config.toml
arch = "ecapa_tdnn"
model = "sound classifier"
dataset = "synthesized solo parts of chorales (CocoChorales)"
train_examples = 39062
gain_aug_db = 6
time_shift_ms = 50
n_mels = 64
hop_length = 160
input = "log_mel"
spec_augment = true
win_length = 512
targets = ["instrument"]
num_classes = 13
norm = "groupnorm"
hidden_act = "celu"
weight_standardization = false
depths = [9]
kernel_size = 5
stem = "single"
widths = [384]
mixing = "mixup"
label_smoothing = 0.2
loss = "cross_entropy"
init = "torch_default"
optimizer = "normuon"
muon_scale = "original"
learning_rate = 0.024
momentum = 0.95
nesterov = true
orthogonalizer = "polar_express"
adamw_lr_other_params = 0.002
max_steps = 6300
batch_size = 48
epochs = 7.7
lr_schedule = "linear"
final_lr_fraction = 0
warmup_steps = 630
weight_decay = 0.06
adamw_weight_decay_other_params = 0.05
Rows from block 5 of a small sound classifier, named by matrix and row number. Each number is 200 + 40 x the weight over its row's rms, rounded and kept within 0 to 999. All counts start at 0.
Before each channel's rows are labels from the 100 clips, of 14976, where the channel reaches its highest value: "lies over" is the class under the peak. Only what is clearly more common there than usual is listed. The data: synthesized solo parts of chorales (CocoChorales).
# c30: last pointwise conv (model.blocks.5.c3.0.weight, 384x384x1), inputs 0-191

lies over: E5; C#5
c30.279,207,221,217,278,202,158,126,162,263,102,207,201,126,229,238,184,218,308,210,270,203,145,110,194,306,185,211,238,182,228,168,149,189,239,168,230,228,175,270,248,167,189,171,240,262,280,132,265,159,206,267,162,245,228,197,181,133,195,137,227,185,214,118,147,188,238,216,175,211,188,228,136,140,181,284,170,234,186,262,134,233,148,232,229,185,198,243,221,112,211,245,278,169,114,253,120,238,173,157,201,174,192,198,209,177,137,131,213,240,157,183,257,282,263,297,181,200,171,206,143,203,137,213,263,219,187,275,227,160,266,242,234,163,189,240,170,172,172,208,213,177,208,188,230,210,244,207,233,204,230,255,249,204,200,237,175,209,227,275,259,265,226,247,154,191,146,214,144,203,182,194,241,142,244,182,218,183,202,232,219,182,172,225,236,259,145,166,222,264,201,116,226

lies over: G#4
c30.44,301,213,208,162,156,235,251,193,141,234,280,112,209,219,203,135,154,196,294,240,166,290,218,164,198,200,195,196,207,274,162,176,212,253,165,188,270,168,191,217,267,103,242,209,231,198,148,236,97,108,121,167,306,123,210,299,153,214,209,101,153,279,252,137,223,314,245,153,228,220,145,174,222,247,242,155,147,159,107,154,198,203,138,242,194,178,228,238,204,188,217,225,243,165,200,253,230,219,234,164,181,238,152,218,188,189,239,205,119,206,153,192,190,271,234,240,174,184,158,185,195,149,178,169,179,154,278,170,188,176,192,182,256,245,232,253,184,307,221,234,268,247,226,177,146,190,172,125,236,212,209,237,165,208,207,161,160,180,155,185,221,137,118,265,194,193,213,166,183,283,264,257,301,207,225,181,205,197,168,200,242,281,228,164,125,179,300,206,156,182,232,224

lies over: F#4
c30.274,158,224,223,337,308,216,128,174,165,284,154,229,182,146,207,202,183,206,221,269,241,239,136,171,160,144,165,202,148,173,164,180,183,204,204,141,129,215,191,207,120,270,323,157,103,201,324,320,241,153,263,175,251,239,177,238,208,218,162,208,203,134,219,227,248,278,131,184,257,165,140,195,250,157,178,115,179,123,231,321,149,210,228,212,193,181,192,300,235,182,196,212,264,227,216,234,141,150,249,135,207,200,229,171,168,199,186,160,195,146,241,210,176,141,161,177,230,186,185,210,189,227,133,203,260,147,162,133,242,255,152,225,183,218,201,203,231,226,236,230,193,252,175,287,227,199,241,212,205,165,182,199,197,269,140,141,191,156,180,191,218,195,274,153,156,277,170,231,270,177,228,187,261,216,204,236,224,216,231,171,265,194,231,166,149,198,191,170,177,153,237,233

lies over: F4
c30.174,199,204,188,114,310,248,223,200,248,196,164,244,86,241,169,184,199,168,171,165,238,190,142,217,219,236,163,207,184,157,212,206,186,331,194,139,157,262,143,117,232,250,212,227,168,159,179,145,145,177,146,169,222,157,247,242,181,178,178,221,166,148,165,269,243,272,209,237,189,170,184,209,169,201,207,176,363,181,141,142,180,282,212,295,233,229,221,151,197,224,179,167,206,153,258,204,244,170,239,188,239,247,255,217,166,227,256,238,284,191,215,80,167,235,207,191,154,183,311,187,160,240,171,166,195,172,150,235,108,120,176,245,205,202,221,146,207,173,221,165,131,262,156,267,188,191,235,165,227,317,251,151,207,179,201,195,232,316,198,234,229,197,198,206,174,287,281,354,228,161,192,196,149,221,186,177,215,187,228,188,222,223,187,182,192,222,158,245,196,123,148,157

lies over: F#4; A#4
c30.144,155,207,161,191,187,114,182,152,131,161,232,185,210,225,239,195,209,250,175,211,235,186,172,231,192,205,209,207,255,158,210,170,251,124,170,171,190,221,245,183,217,145,326,234,185,190,179,209,252,176,192,208,152,199,209,204,205,150,278,219,214,239,223,165,181,177,247,231,168,167,265,214,184,123,231,218,201,168,138,202,269,184,138,192,265,211,256,218,116,186,212,215,194,177,196,180,161,283,163,240,128,238,120,323,249,165,217,278,171,153,162,167,198,221,213,160,316,192,165,209,259,215,227,198,169,158,220,188,151,330,239,237,285,175,185,154,106,337,141,180,191,228,140,250,169,59,166,242,196,182,216,195,212,223,236,256,161,237,228,202,155,330,225,148,188,224,177,210,160,181,247,218,297,220,261,166,136,238,133,181,235,176,273,233,174,202,309,163,224,223,200,201

lies over: G4; C#5
c30.52,242,275,212,197,216,197,171,162,147,94,182,197,270,254,162,228,105,201,136,26,138,261,301,235,242,277,238,198,179,223,204,230,176,166,261,181,281,200,223,179,190,200,188,249,226,195,203,253,232,217,199,155,240,219,187,210,148,223,132,189,133,193,208,241,181,180,265,151,184,222,257,118,212,184,237,149,148,262,255,257,143,135,115,237,242,181,162,158,164,201,200,156,193,233,155,200,158,245,158,144,203,160,201,261,248,189,214,234,199,173,175,163,123,180,152,216,222,185,216,181,159,138,224,189,147,237,164,123,210,215,163,278,126,163,208,222,161,186,225,157,259,169,217,224,229,184,155,167,221,116,129,208,177,216,192,165,254,178,174,260,164,268,199,163,229,186,134,154,183,214,208,219,195,213,288,248,222,134,150,226,221,215,180,186,216,158,258,166,179,198,155,138

lies over: A#4
c30.29,167,190,131,139,162,183,146,292,180,171,203,310,176,220,275,229,235,310,186,130,220,184,186,206,195,196,108,239,151,184,236,115,165,188,290,186,244,165,164,180,116,279,211,211,193,161,261,228,227,172,217,225,130,210,230,207,231,139,233,182,226,134,100,198,264,175,127,247,142,169,225,149,115,214,183,115,154,156,191,205,160,232,186,186,267,222,180,165,332,239,206,169,187,249,304,221,214,291,274,276,204,215,194,230,194,189,233,268,132,201,179,229,187,236,140,270,221,177,202,169,174,239,184,135,138,164,255,198,195,235,272,192,207,199,237,174,272,238,206,241,190,229,188,175,200,260,156,215,186,243,254,276,144,217,222,217,196,153,241,222,224,226,229,186,145,261,217,142,222,203,290,130,186,194,203,159,246,212,200,189,220,146,210,159,216,230,230,211,167,196,189,122

lies over: G#4
c30.153,179,198,107,178,196,151,239,228,254,253,176,117,198,129,232,145,135,202,215,176,243,172,212,154,243,220,223,185,268,123,241,211,152,222,215,248,249,132,111,177,159,178,112,217,209,314,176,202,273,197,177,175,215,274,246,233,267,189,187,166,196,279,256,143,189,201,182,226,199,204,118,95,204,226,239,264,163,224,203,231,193,147,194,124,275,177,326,227,215,194,245,235,195,158,144,347,153,220,215,188,209,116,277,224,161,197,241,239,267,189,252,244,278,281,173,210,191,170,197,228,183,223,258,197,328,205,192,149,123,224,165,167,206,172,224,202,197,171,200,141,221,206,196,184,203,224,245,214,170,210,199,162,267,209,229,167,198,235,174,170,161,198,270,144,253,188,212,127,141,239,228,228,234,232,227,104,235,189,164,172,287,137,212,244,168,191,218,267,207,127,132,182

lies over: C#5
c30.128,184,243,191,188,193,169,201,219,178,217,191,176,220,135,216,216,179,257,252,250,183,273,160,213,264,180,234,114,274,184,197,203,220,232,266,248,191,122,187,240,283,122,240,205,166,195,239,215,173,175,145,230,298,178,175,145,193,357,146,247,198,239,173,133,90,153,99,200,236,202,160,275,182,156,248,211,111,218,185,260,260,310,140,255,135,220,119,218,208,191,170,193,187,196,178,185,247,190,206,199,135,232,204,261,123,176,179,259,176,204,219,200,184,186,247,182,173,205,230,176,219,165,176,252,221,220,166,147,223,154,161,131,222,207,262,169,176,257,147,192,187,182,197,142,196,168,208,207,184,121,214,200,242,244,154,119,203,134,166,133,216,180,242,190,212,174,208,257,211,202,262,202,276,223,220,229,277,215,230,204,164,180,159,301,146,186,252,232,211,196,227,223

lies over: D4
c30.314,244,154,179,232,180,229,218,142,201,200,181,200,216,184,180,211,216,242,182,166,182,199,195,185,271,140,255,262,141,162,149,215,154,200,142,161,158,182,187,197,221,228,216,199,178,232,224,125,185,208,226,166,203,194,182,209,178,237,168,198,184,181,202,202,229,203,197,257,119,181,356,232,223,202,239,269,185,252,197,213,137,108,173,194,210,133,191,222,202,273,234,133,161,246,223,200,187,202,195,187,171,119,241,169,98,207,188,183,145,63,218,214,164,226,260,199,234,233,239,211,179,120,207,209,203,187,234,272,236,175,160,213,182,126,137,211,213,213,198,147,168,234,282,249,190,223,182,224,225,180,225,158,234,172,191,178,172,204,201,207,302,246,270,154,171,39,175,227,277,113,212,177,168,170,173,231,240,224,183,197,215,226,150,184,253,224,202,220,234,350,182,215

lies over: A#4
c30.148,152,202,182,189,136,192,174,217,252,193,161,185,228,214,176,235,199,173,143,209,213,225,177,204,260,171,227,213,176,172,241,170,177,199,216,259,216,174,290,157,139,184,159,179,162,185,220,150,149,107,175,218,77,176,196,170,178,169,196,187,179,177,186,198,147,179,155,214,197,160,169,143,251,178,229,210,176,169,86,168,183,182,137,225,181,166,155,182,182,110,149,222,184,195,186,227,197,488,257,217,225,305,154,214,188,233,300,205,144,298,250,358,96,291,211,198,256,293,233,203,213,236,178,196,234,185,218,265,264,236,200,209,232,209,158,189,200,324,235,220,183,227,233,227,144,145,179,261,199,215,185,343,174,201,192,216,247,232,206,177,198,192,152,190,211,188,200,260,269,218,139,202,165,225,197,182,183,202,176,239,195,246,219,193,158,255,200,300,139,277,165,263

lies over: E5
c30.62,207,182,170,171,207,48,290,150,157,79,112,213,253,303,204,212,227,252,195,135,254,191,236,180,230,213,196,197,173,176,197,251,233,342,309,240,314,198,236,216,209,198,262,320,159,236,224,175,201,116,183,280,157,173,154,215,157,240,219,205,266,203,214,101,97,139,234,230,208,153,262,215,128,176,271,207,219,192,197,185,131,217,169,163,214,208,192,249,220,227,190,124,231,204,232,148,234,236,176,231,201,152,247,210,231,196,180,221,168,177,144,185,241,198,184,128,239,184,233,197,189,190,187,241,211,153,230,240,203,271,225,313,128,212,187,146,212,102,212,161,215,168,196,193,210,187,202,178,132,207,197,178,209,222,182,114,185,229,83,256,191,214,218,224,228,252,182,183,190,176,120,213,157,140,226,203,200,184,224,233,190,205,291,178,177,175,184,235,245,171,216,237

lies over: D#4
c30.133,118,183,240,169,242,247,255,150,292,192,114,181,146,251,183,226,196,215,205,263,216,197,147,269,210,233,149,186,179,226,245,196,198,228,289,264,226,123,225,333,287,210,206,176,305,195,247,193,257,181,209,196,194,233,179,189,261,124,242,255,128,192,246,231,264,121,211,224,151,247,179,229,242,166,175,263,236,197,230,65,216,189,183,151,262,127,191,165,214,214,188,177,172,214,130,245,214,187,186,217,174,242,125,155,197,159,205,208,170,240,197,163,207,195,155,206,164,146,190,209,186,173,277,189,339,166,182,210,212,126,241,229,190,210,188,171,195,273,213,234,236,196,145,167,177,232,287,228,183,166,182,143,252,187,211,217,162,162,137,200,190,197,149,247,207,191,238,208,176,235,227,233,208,196,250,177,231,199,146,230,211,181,219,216,267,229,133,133,201,429,215,168

lies over: F#4
c30.109,224,202,192,185,240,257,149,210,180,225,229,184,131,159,256,187,215,263,186,220,222,262,154,216,215,196,188,151,317,183,263,187,163,241,181,204,184,143,227,181,291,146,249,272,260,150,211,147,171,169,224,228,300,265,191,211,158,203,222,211,167,154,243,211,128,175,142,260,203,238,191,284,245,138,239,320,148,249,236,167,256,254,196,218,174,153,158,189,215,144,175,179,117,168,196,164,272,151,151,207,139,236,176,151,175,136,106,198,201,174,167,245,223,140,271,200,178,187,199,231,218,190,223,226,179,271,143,192,256,136,196,216,240,125,269,162,143,228,196,217,151,164,213,216,155,192,232,198,206,167,168,146,128,167,183,244,130,169,205,174,159,165,222,165,196,193,163,172,163,215,175,201,203,200,173,262,173,215,206,244,262,208,185,195,258,185,205,249,180,305,223,321

lies over: A#4
c30.60,109,145,132,147,210,224,212,190,144,55,211,211,303,125,188,142,157,154,193,268,237,200,149,158,186,169,156,229,253,218,168,254,252,289,306,175,249,238,167,260,191,242,149,212,161,218,221,317,250,161,280,200,179,266,196,171,200,200,246,214,239,211,181,186,124,111,201,215,228,173,253,208,167,171,212,230,148,192,188,192,198,225,129,150,171,164,191,90,254,232,251,216,209,230,184,196,205,224,216,267,223,220,199,233,162,260,254,247,228,176,170,247,112,183,196,205,180,163,208,186,161,168,255,217,201,113,153,241,220,219,201,224,210,168,187,244,200,171,141,211,233,262,188,198,212,175,171,187,255,144,224,240,128,174,171,256,183,194,163,196,167,216,275,204,165,230,179,253,178,185,239,240,205,234,296,138,190,225,190,202,151,180,229,196,241,213,175,236,232,201,162,115

lies over: C#5
c30.192,185,209,266,225,218,162,156,214,93,127,263,84,192,199,158,317,274,234,155,130,208,253,298,304,229,233,212,203,298,209,122,368,153,189,157,146,266,147,202,187,168,268,134,171,163,202,197,154,256,180,243,243,230,251,204,160,199,232,242,258,192,276,210,185,234,227,341,199,205,122,204,201,173,218,297,175,218,150,227,237,169,199,268,281,147,230,185,139,257,249,239,171,164,231,289,180,197,210,211,215,206,220,215,181,209,139,199,180,252,240,251,134,177,259,165,187,268,207,154,221,171,209,201,241,248,222,243,189,222,179,220,255,145,206,247,211,202,217,194,180,207,193,225,224,196,198,180,246,233,264,196,166,227,217,219,271,210,188,200,213,196,250,232,211,123,236,215,170,155,168,212,312,231,187,232,185,164,114,248,157,190,252,180,123,196,192,194,197,223,203,184,244

lies over: G4
c30.94,224,199,216,118,234,219,228,169,278,350,233,291,361,263,186,165,178,226,235,314,173,161,272,194,175,156,180,185,234,185,163,181,169,231,152,106,155,164,183,247,108,209,136,213,219,231,187,303,163,220,205,198,213,221,233,179,196,112,208,142,170,219,255,94,234,205,180,248,190,116,254,152,169,202,242,178,264,167,225,196,173,103,184,115,145,170,241,325,191,151,227,152,266,229,148,202,210,255,209,234,149,200,157,201,181,176,169,162,270,205,212,155,141,232,223,206,207,120,173,188,161,274,194,178,213,217,199,270,151,180,240,187,231,233,147,234,262,239,250,218,214,308,272,217,245,150,193,190,276,163,179,185,197,182,137,133,131,159,193,191,175,208,197,181,283,148,136,175,161,289,251,146,255,171,242,181,285,244,274,262,210,176,261,173,233,195,200,153,168,189,202,129

lies over: G4; G#4
c30.241,179,194,196,233,261,163,235,196,245,276,364,271,251,133,158,176,81,295,199,225,192,159,245,149,144,144,223,235,167,207,247,145,176,248,281,231,153,245,182,190,297,207,114,218,243,214,201,361,228,216,246,305,304,261,195,231,157,256,173,268,252,230,112,141,126,259,228,213,289,304,172,184,157,163,179,204,186,207,234,178,224,208,210,204,219,163,221,191,162,195,226,269,193,235,157,232,177,211,164,210,157,222,211,222,208,242,215,175,159,107,257,147,191,136,177,211,251,196,263,171,204,187,109,143,230,143,221,181,146,239,209,204,298,261,190,184,164,260,257,270,152,253,243,189,209,239,226,156,191,148,213,293,207,203,173,142,116,165,180,170,211,192,249,264,168,159,155,231,224,166,199,202,208,200,224,225,274,184,183,206,191,200,182,178,212,242,242,183,176,223,155,123

lies over: A#4
c30.129,245,254,105,168,177,228,208,236,220,203,155,189,166,142,213,254,171,216,161,239,196,277,175,242,232,147,186,139,330,203,151,277,174,250,278,318,302,147,212,162,153,226,196,243,230,181,232,208,279,129,231,204,192,208,205,177,223,210,167,205,239,249,194,172,114,146,158,227,190,252,249,220,137,168,332,259,128,227,214,141,155,275,163,208,179,155,188,137,236,213,186,178,125,207,181,157,240,219,201,268,211,229,182,175,112,175,197,228,234,196,203,200,202,197,205,188,184,227,182,159,245,198,193,247,181,244,159,154,205,187,171,191,257,166,234,132,150,209,143,217,224,211,168,240,140,211,245,186,173,214,209,211,143,204,154,170,232,140,148,197,211,212,304,198,186,205,176,239,179,237,194,211,242,203,236,168,229,190,197,291,177,202,166,225,172,217,272,227,199,198,232,187

lies over: F#4
c30.190,165,194,202,154,216,136,173,133,192,161,218,206,176,127,209,241,151,173,221,182,189,136,235,171,200,177,186,176,173,238,233,186,202,129,153,161,292,203,177,176,193,148,175,247,199,166,147,174,248,242,184,187,129,302,131,215,179,215,258,182,232,246,162,219,172,268,163,245,140,186,164,261,142,227,189,195,181,170,204,154,258,148,212,149,202,195,222,221,135,157,172,245,228,219,131,247,340,155,202,239,247,220,197,202,199,141,130,142,221,190,194,166,192,182,218,183,210,219,152,149,213,201,211,185,159,191,173,211,182,192,232,190,171,123,239,162,196,208,193,193,166,193,212,181,122,278,207,146,195,223,210,165,181,246,338,194,261,193,180,194,152,126,190,166,149,144,200,175,197,132,183,168,259,288,204,204,230,207,256,207,231,274,190,223,256,250,182,195,245,160,237,195

lies over: D4
c30.150,194,260,164,155,196,206,219,293,292,298,282,208,181,165,223,208,208,209,179,256,190,204,231,162,119,158,171,226,157,201,179,162,100,134,160,217,149,188,195,226,192,232,176,209,193,146,204,250,270,180,239,157,235,149,283,256,357,201,255,131,223,283,132,181,260,231,131,266,203,237,204,214,256,119,284,165,211,208,227,156,144,226,130,187,236,221,171,155,369,260,184,231,214,237,202,139,223,190,162,123,258,178,180,199,264,199,158,179,227,154,156,290,275,173,235,167,180,160,246,225,259,241,210,182,151,243,302,127,231,168,232,224,205,195,198,234,204,165,203,238,209,140,172,203,216,201,211,187,238,205,188,149,109,219,211,179,224,244,213,176,187,259,205,201,240,263,152,191,225,217,204,191,182,133,166,169,215,185,251,195,210,155,110,175,192,174,214,190,151,237,199,242

lies over: F#4; A#4
c30.327,119,185,142,154,206,153,191,141,145,268,176,305,244,240,164,163,200,255,244,207,137,190,194,121,238,176,116,168,176,230,178,185,210,164,158,237,306,131,274,196,254,132,102,202,152,145,205,186,230,201,207,253,205,246,208,183,163,240,178,260,248,195,284,266,154,223,233,222,175,214,255,246,189,182,192,260,242,205,147,162,258,213,199,218,122,117,239,297,164,196,301,217,158,153,203,261,212,375,155,122,121,245,153,261,197,223,218,189,299,203,198,165,242,197,211,171,163,229,206,191,201,248,205,228,247,147,159,219,206,280,148,177,327,288,162,146,135,273,254,216,225,191,213,153,142,285,196,198,177,161,160,231,225,232,351,194,202,211,158,200,153,150,173,140,187,185,218,236,163,217,133,194,164,276,169,193,297,185,306,253,194,202,139,207,178,181,198,183,211,134,186,194

lies over: E5
c30.305,152,218,156,212,226,198,188,205,221,213,254,262,231,249,218,245,169,192,164,145,284,171,144,205,149,215,207,371,207,238,224,130,171,171,241,185,238,107,236,173,242,232,160,310,180,191,262,220,158,216,248,108,313,272,169,134,61,209,216,288,223,229,142,156,242,150,155,230,230,217,181,158,228,179,250,208,147,119,207,201,193,171,224,188,189,181,189,194,214,256,167,193,216,200,186,176,221,180,111,195,182,190,203,227,175,167,161,298,255,197,172,276,162,253,225,186,173,196,181,174,239,288,167,159,159,210,177,175,205,233,218,219,200,218,202,197,148,190,205,207,220,207,201,200,267,272,179,146,255,217,204,227,200,164,151,162,181,61,218,243,260,254,278,233,211,228,213,219,160,187,271,159,201,216,232,285,258,191,270,197,206,199,155,221,278,225,266,183,213,217,252,242

lies over: G4
c30.205,192,206,179,207,187,184,169,174,263,263,197,64,250,361,236,200,181,229,190,238,101,203,308,187,213,238,205,172,163,156,294,193,191,164,233,145,211,153,256,261,312,147,177,169,214,177,149,425,222,195,125,245,239,166,176,217,200,208,181,154,146,266,182,146,82,366,162,236,184,208,200,166,126,186,183,198,151,204,131,198,229,249,166,144,170,204,120,158,216,121,194,200,244,170,190,157,211,219,171,194,220,146,176,194,164,215,214,211,206,204,233,185,153,218,152,213,177,236,195,239,176,204,159,162,191,193,222,232,228,194,204,183,175,166,282,165,247,151,268,271,160,236,358,176,199,206,169,227,218,249,173,182,116,212,214,175,88,189,190,179,180,198,286,211,167,167,280,252,183,205,254,211,233,310,291,147,257,208,259,281,197,122,219,156,208,280,134,226,132,132,194,185

lies over: A#4
c30.323,192,162,162,119,225,240,190,228,195,174,263,170,166,206,190,243,222,219,154,214,248,190,145,69,191,221,239,343,255,259,166,218,189,258,175,266,223,155,207,234,248,174,67,272,147,182,201,187,229,171,225,189,236,271,271,145,123,200,233,262,126,265,155,169,289,110,85,243,214,192,153,168,238,222,264,159,209,109,162,194,171,205,204,246,186,188,224,135,246,205,201,249,160,166,210,185,228,242,257,291,271,179,223,178,179,220,229,228,158,198,184,208,191,289,281,222,153,196,158,186,221,201,222,233,175,160,190,275,183,265,209,185,260,202,227,225,129,205,195,224,207,220,191,183,222,198,206,167,218,235,168,234,194,194,208,204,221,185,67,246,239,275,221,232,146,279,225,212,192,147,270,204,144,226,251,194,205,251,264,161,164,140,165,258,194,201,195,195,208,201,251,271

lies over: E5
c30.162,263,221,169,227,211,199,289,266,236,218,200,245,213,133,144,282,182,108,117,143,203,309,148,245,216,205,193,138,188,150,205,242,108,181,177,236,353,172,176,196,175,144,149,255,280,162,87,248,199,192,228,202,106,209,229,259,303,305,137,231,149,208,116,131,163,132,212,112,145,156,218,260,140,204,346,169,212,245,208,211,180,199,152,129,192,282,184,231,205,251,232,179,213,177,252,143,223,196,192,231,200,135,251,216,209,207,232,233,197,225,174,182,243,273,227,151,184,213,170,154,241,179,184,230,258,214,218,164,226,245,126,198,155,232,187,185,145,186,234,158,194,153,212,170,174,178,221,250,193,187,246,213,224,188,234,164,207,161,113,195,219,184,92,209,176,237,188,143,223,179,237,206,219,200,217,138,154,167,146,205,170,237,229,219,114,189,257,273,158,213,190,230

lies over: G4
c30.107,258,234,179,147,153,235,127,293,147,324,173,247,339,247,144,196,198,307,175,149,166,217,127,220,212,173,172,231,225,129,229,100,194,180,169,256,195,178,197,210,176,246,79,194,218,202,189,251,192,197,185,256,167,214,198,204,180,162,207,141,221,174,227,166,281,241,206,204,165,186,213,106,299,235,202,269,220,200,226,126,251,230,146,155,170,170,332,139,214,190,254,130,168,167,189,260,179,214,216,210,186,232,231,182,208,182,198,166,167,142,229,226,122,113,164,111,209,154,206,193,193,210,186,137,171,155,146,210,141,194,206,161,192,183,221,153,157,242,167,182,228,203,171,144,259,193,137,145,149,160,153,164,141,213,203,177,176,197,176,211,186,175,173,224,244,142,231,204,190,201,248,180,204,221,241,228,206,241,186,212,171,210,228,175,160,218,227,207,202,232,208,110

lies over: A#4
c30.273,190,214,163,238,145,221,206,226,205,129,202,240,142,175,238,212,232,239,232,125,72,150,215,129,175,183,230,274,188,188,192,196,268,146,157,171,165,218,189,256,232,162,118,271,168,216,197,68,208,231,235,213,264,225,202,256,134,219,145,222,138,189,153,171,219,218,127,259,210,177,255,274,152,191,162,219,212,283,150,235,173,179,178,201,218,279,193,154,221,203,184,185,198,149,135,186,263,182,223,199,171,189,243,277,178,236,219,141,178,266,243,219,210,213,192,167,155,127,250,185,245,197,221,225,165,319,187,206,209,157,232,146,196,154,201,209,136,181,310,228,241,152,139,221,193,207,182,267,231,247,186,256,164,255,177,172,256,213,171,205,248,163,283,152,158,207,217,248,186,161,176,200,157,221,129,197,191,199,206,174,220,186,201,147,165,197,132,234,211,170,228,176

lies over: silence
c30.240,265,168,257,233,167,195,232,141,276,221,254,204,182,197,196,250,217,291,156,241,192,100,208,159,248,232,280,180,233,222,132,87,174,232,152,213,211,140,258,224,228,212,124,241,253,216,198,203,150,218,184,146,247,197,170,195,214,161,128,213,217,179,119,192,157,227,176,120,226,304,251,165,228,114,131,182,157,204,248,222,244,208,177,240,208,164,190,252,224,213,215,222,176,121,263,123,273,223,175,215,186,182,202,220,224,149,130,158,224,142,162,236,254,252,172,147,217,185,207,174,199,171,190,252,243,173,190,216,205,254,184,260,158,172,196,177,179,229,204,200,187,199,191,267,224,200,299,219,154,229,203,164,240,169,197,167,202,106,150,240,200,239,224,218,240,158,230,214,193,140,187,276,134,199,165,241,155,175,225,196,225,171,288,179,212,174,197,186,201,188,182,269

lies over: silence
c30.338,190,205,256,231,202,287,239,256,181,156,147,191,275,167,244,215,272,126,249,245,137,210,154,180,261,123,258,50,189,186,186,212,143,127,147,104,180,243,315,189,118,125,202,212,166,221,301,144,235,231,290,187,218,124,218,157,254,174,138,181,295,144,179,155,273,99,155,239,260,139,162,242,267,185,180,169,209,160,220,210,230,160,197,233,168,249,220,223,139,255,142,240,166,265,248,206,180,184,215,238,103,227,225,230,241,172,164,191,162,204,171,177,202,212,198,181,126,130,170,153,220,176,176,208,181,164,312,201,221,149,236,176,262,185,214,189,140,201,226,206,204,188,175,210,215,218,209,227,268,220,124,201,209,267,184,214,186,173,180,221,211,272,151,181,212,258,181,331,238,187,169,177,212,219,182,213,229,180,151,224,266,150,308,219,242,211,235,214,216,207,182,187

lies over: F#4
c30.116,252,233,194,251,214,257,187,200,185,254,185,243,142,111,251,164,201,239,211,240,188,271,137,227,212,182,215,164,269,193,202,148,158,239,172,179,185,153,205,179,273,94,247,222,217,151,251,165,213,188,244,187,260,253,192,196,175,197,184,235,159,195,265,189,125,199,125,221,246,259,218,355,208,145,228,268,123,237,212,198,237,287,153,180,190,174,142,168,189,198,211,200,192,168,213,151,254,127,171,222,135,218,178,193,186,151,111,181,225,162,188,263,212,167,240,193,209,179,194,197,181,159,224,225,169,276,147,190,223,109,188,129,260,147,250,155,146,207,191,213,170,145,212,223,173,167,192,206,240,216,165,158,138,189,175,233,154,171,252,193,209,176,262,203,205,196,157,189,117,224,151,176,218,187,174,224,174,200,128,178,250,173,199,225,228,243,234,242,123,301,231,320

lies over: F#4
c30.106,220,176,257,162,167,183,181,136,225,290,128,290,206,226,155,206,150,288,140,162,195,325,221,178,183,224,212,235,310,262,187,198,38,246,199,209,155,247,216,229,188,161,182,164,186,220,253,305,259,235,209,262,176,358,192,204,165,177,156,216,223,165,250,201,186,80,157,231,154,149,320,217,168,102,162,138,276,165,173,186,203,243,158,117,233,194,236,111,254,217,232,173,193,162,253,166,217,199,180,194,238,215,248,248,184,260,153,190,233,212,197,217,207,196,219,195,200,253,132,221,248,203,182,193,190,172,216,225,126,216,181,175,225,177,211,236,256,182,248,193,137,248,310,250,219,198,196,214,217,207,219,215,239,211,207,210,248,310,246,193,258,219,170,166,157,252,244,190,158,208,133,195,253,243,199,225,180,230,118,245,217,232,190,158,244,221,174,204,209,187,229,222

lies over: A#4; silence
c30.171,212,235,163,185,207,260,132,204,196,183,115,145,240,206,213,237,258,88,186,195,246,178,137,275,177,249,166,195,225,178,163,209,191,219,203,238,178,171,200,224,196,142,241,262,197,173,215,158,139,230,275,148,163,264,211,141,161,247,168,263,150,209,143,123,242,177,379,134,234,272,185,253,139,235,192,174,331,132,267,212,217,257,215,155,226,224,181,279,233,209,177,215,157,151,226,158,181,254,294,146,181,173,221,265,232,217,160,217,223,235,198,211,235,229,188,206,167,235,108,147,165,209,259,132,213,259,201,253,160,124,189,157,70,198,198,185,191,148,217,187,236,160,146,192,194,193,165,192,210,247,286,186,216,200,219,280,237,209,265,218,289,178,219,212,219,245,243,142,208,175,160,180,147,152,154,235,136,225,202,240,190,218,197,214,204,159,160,251,263,176,158,127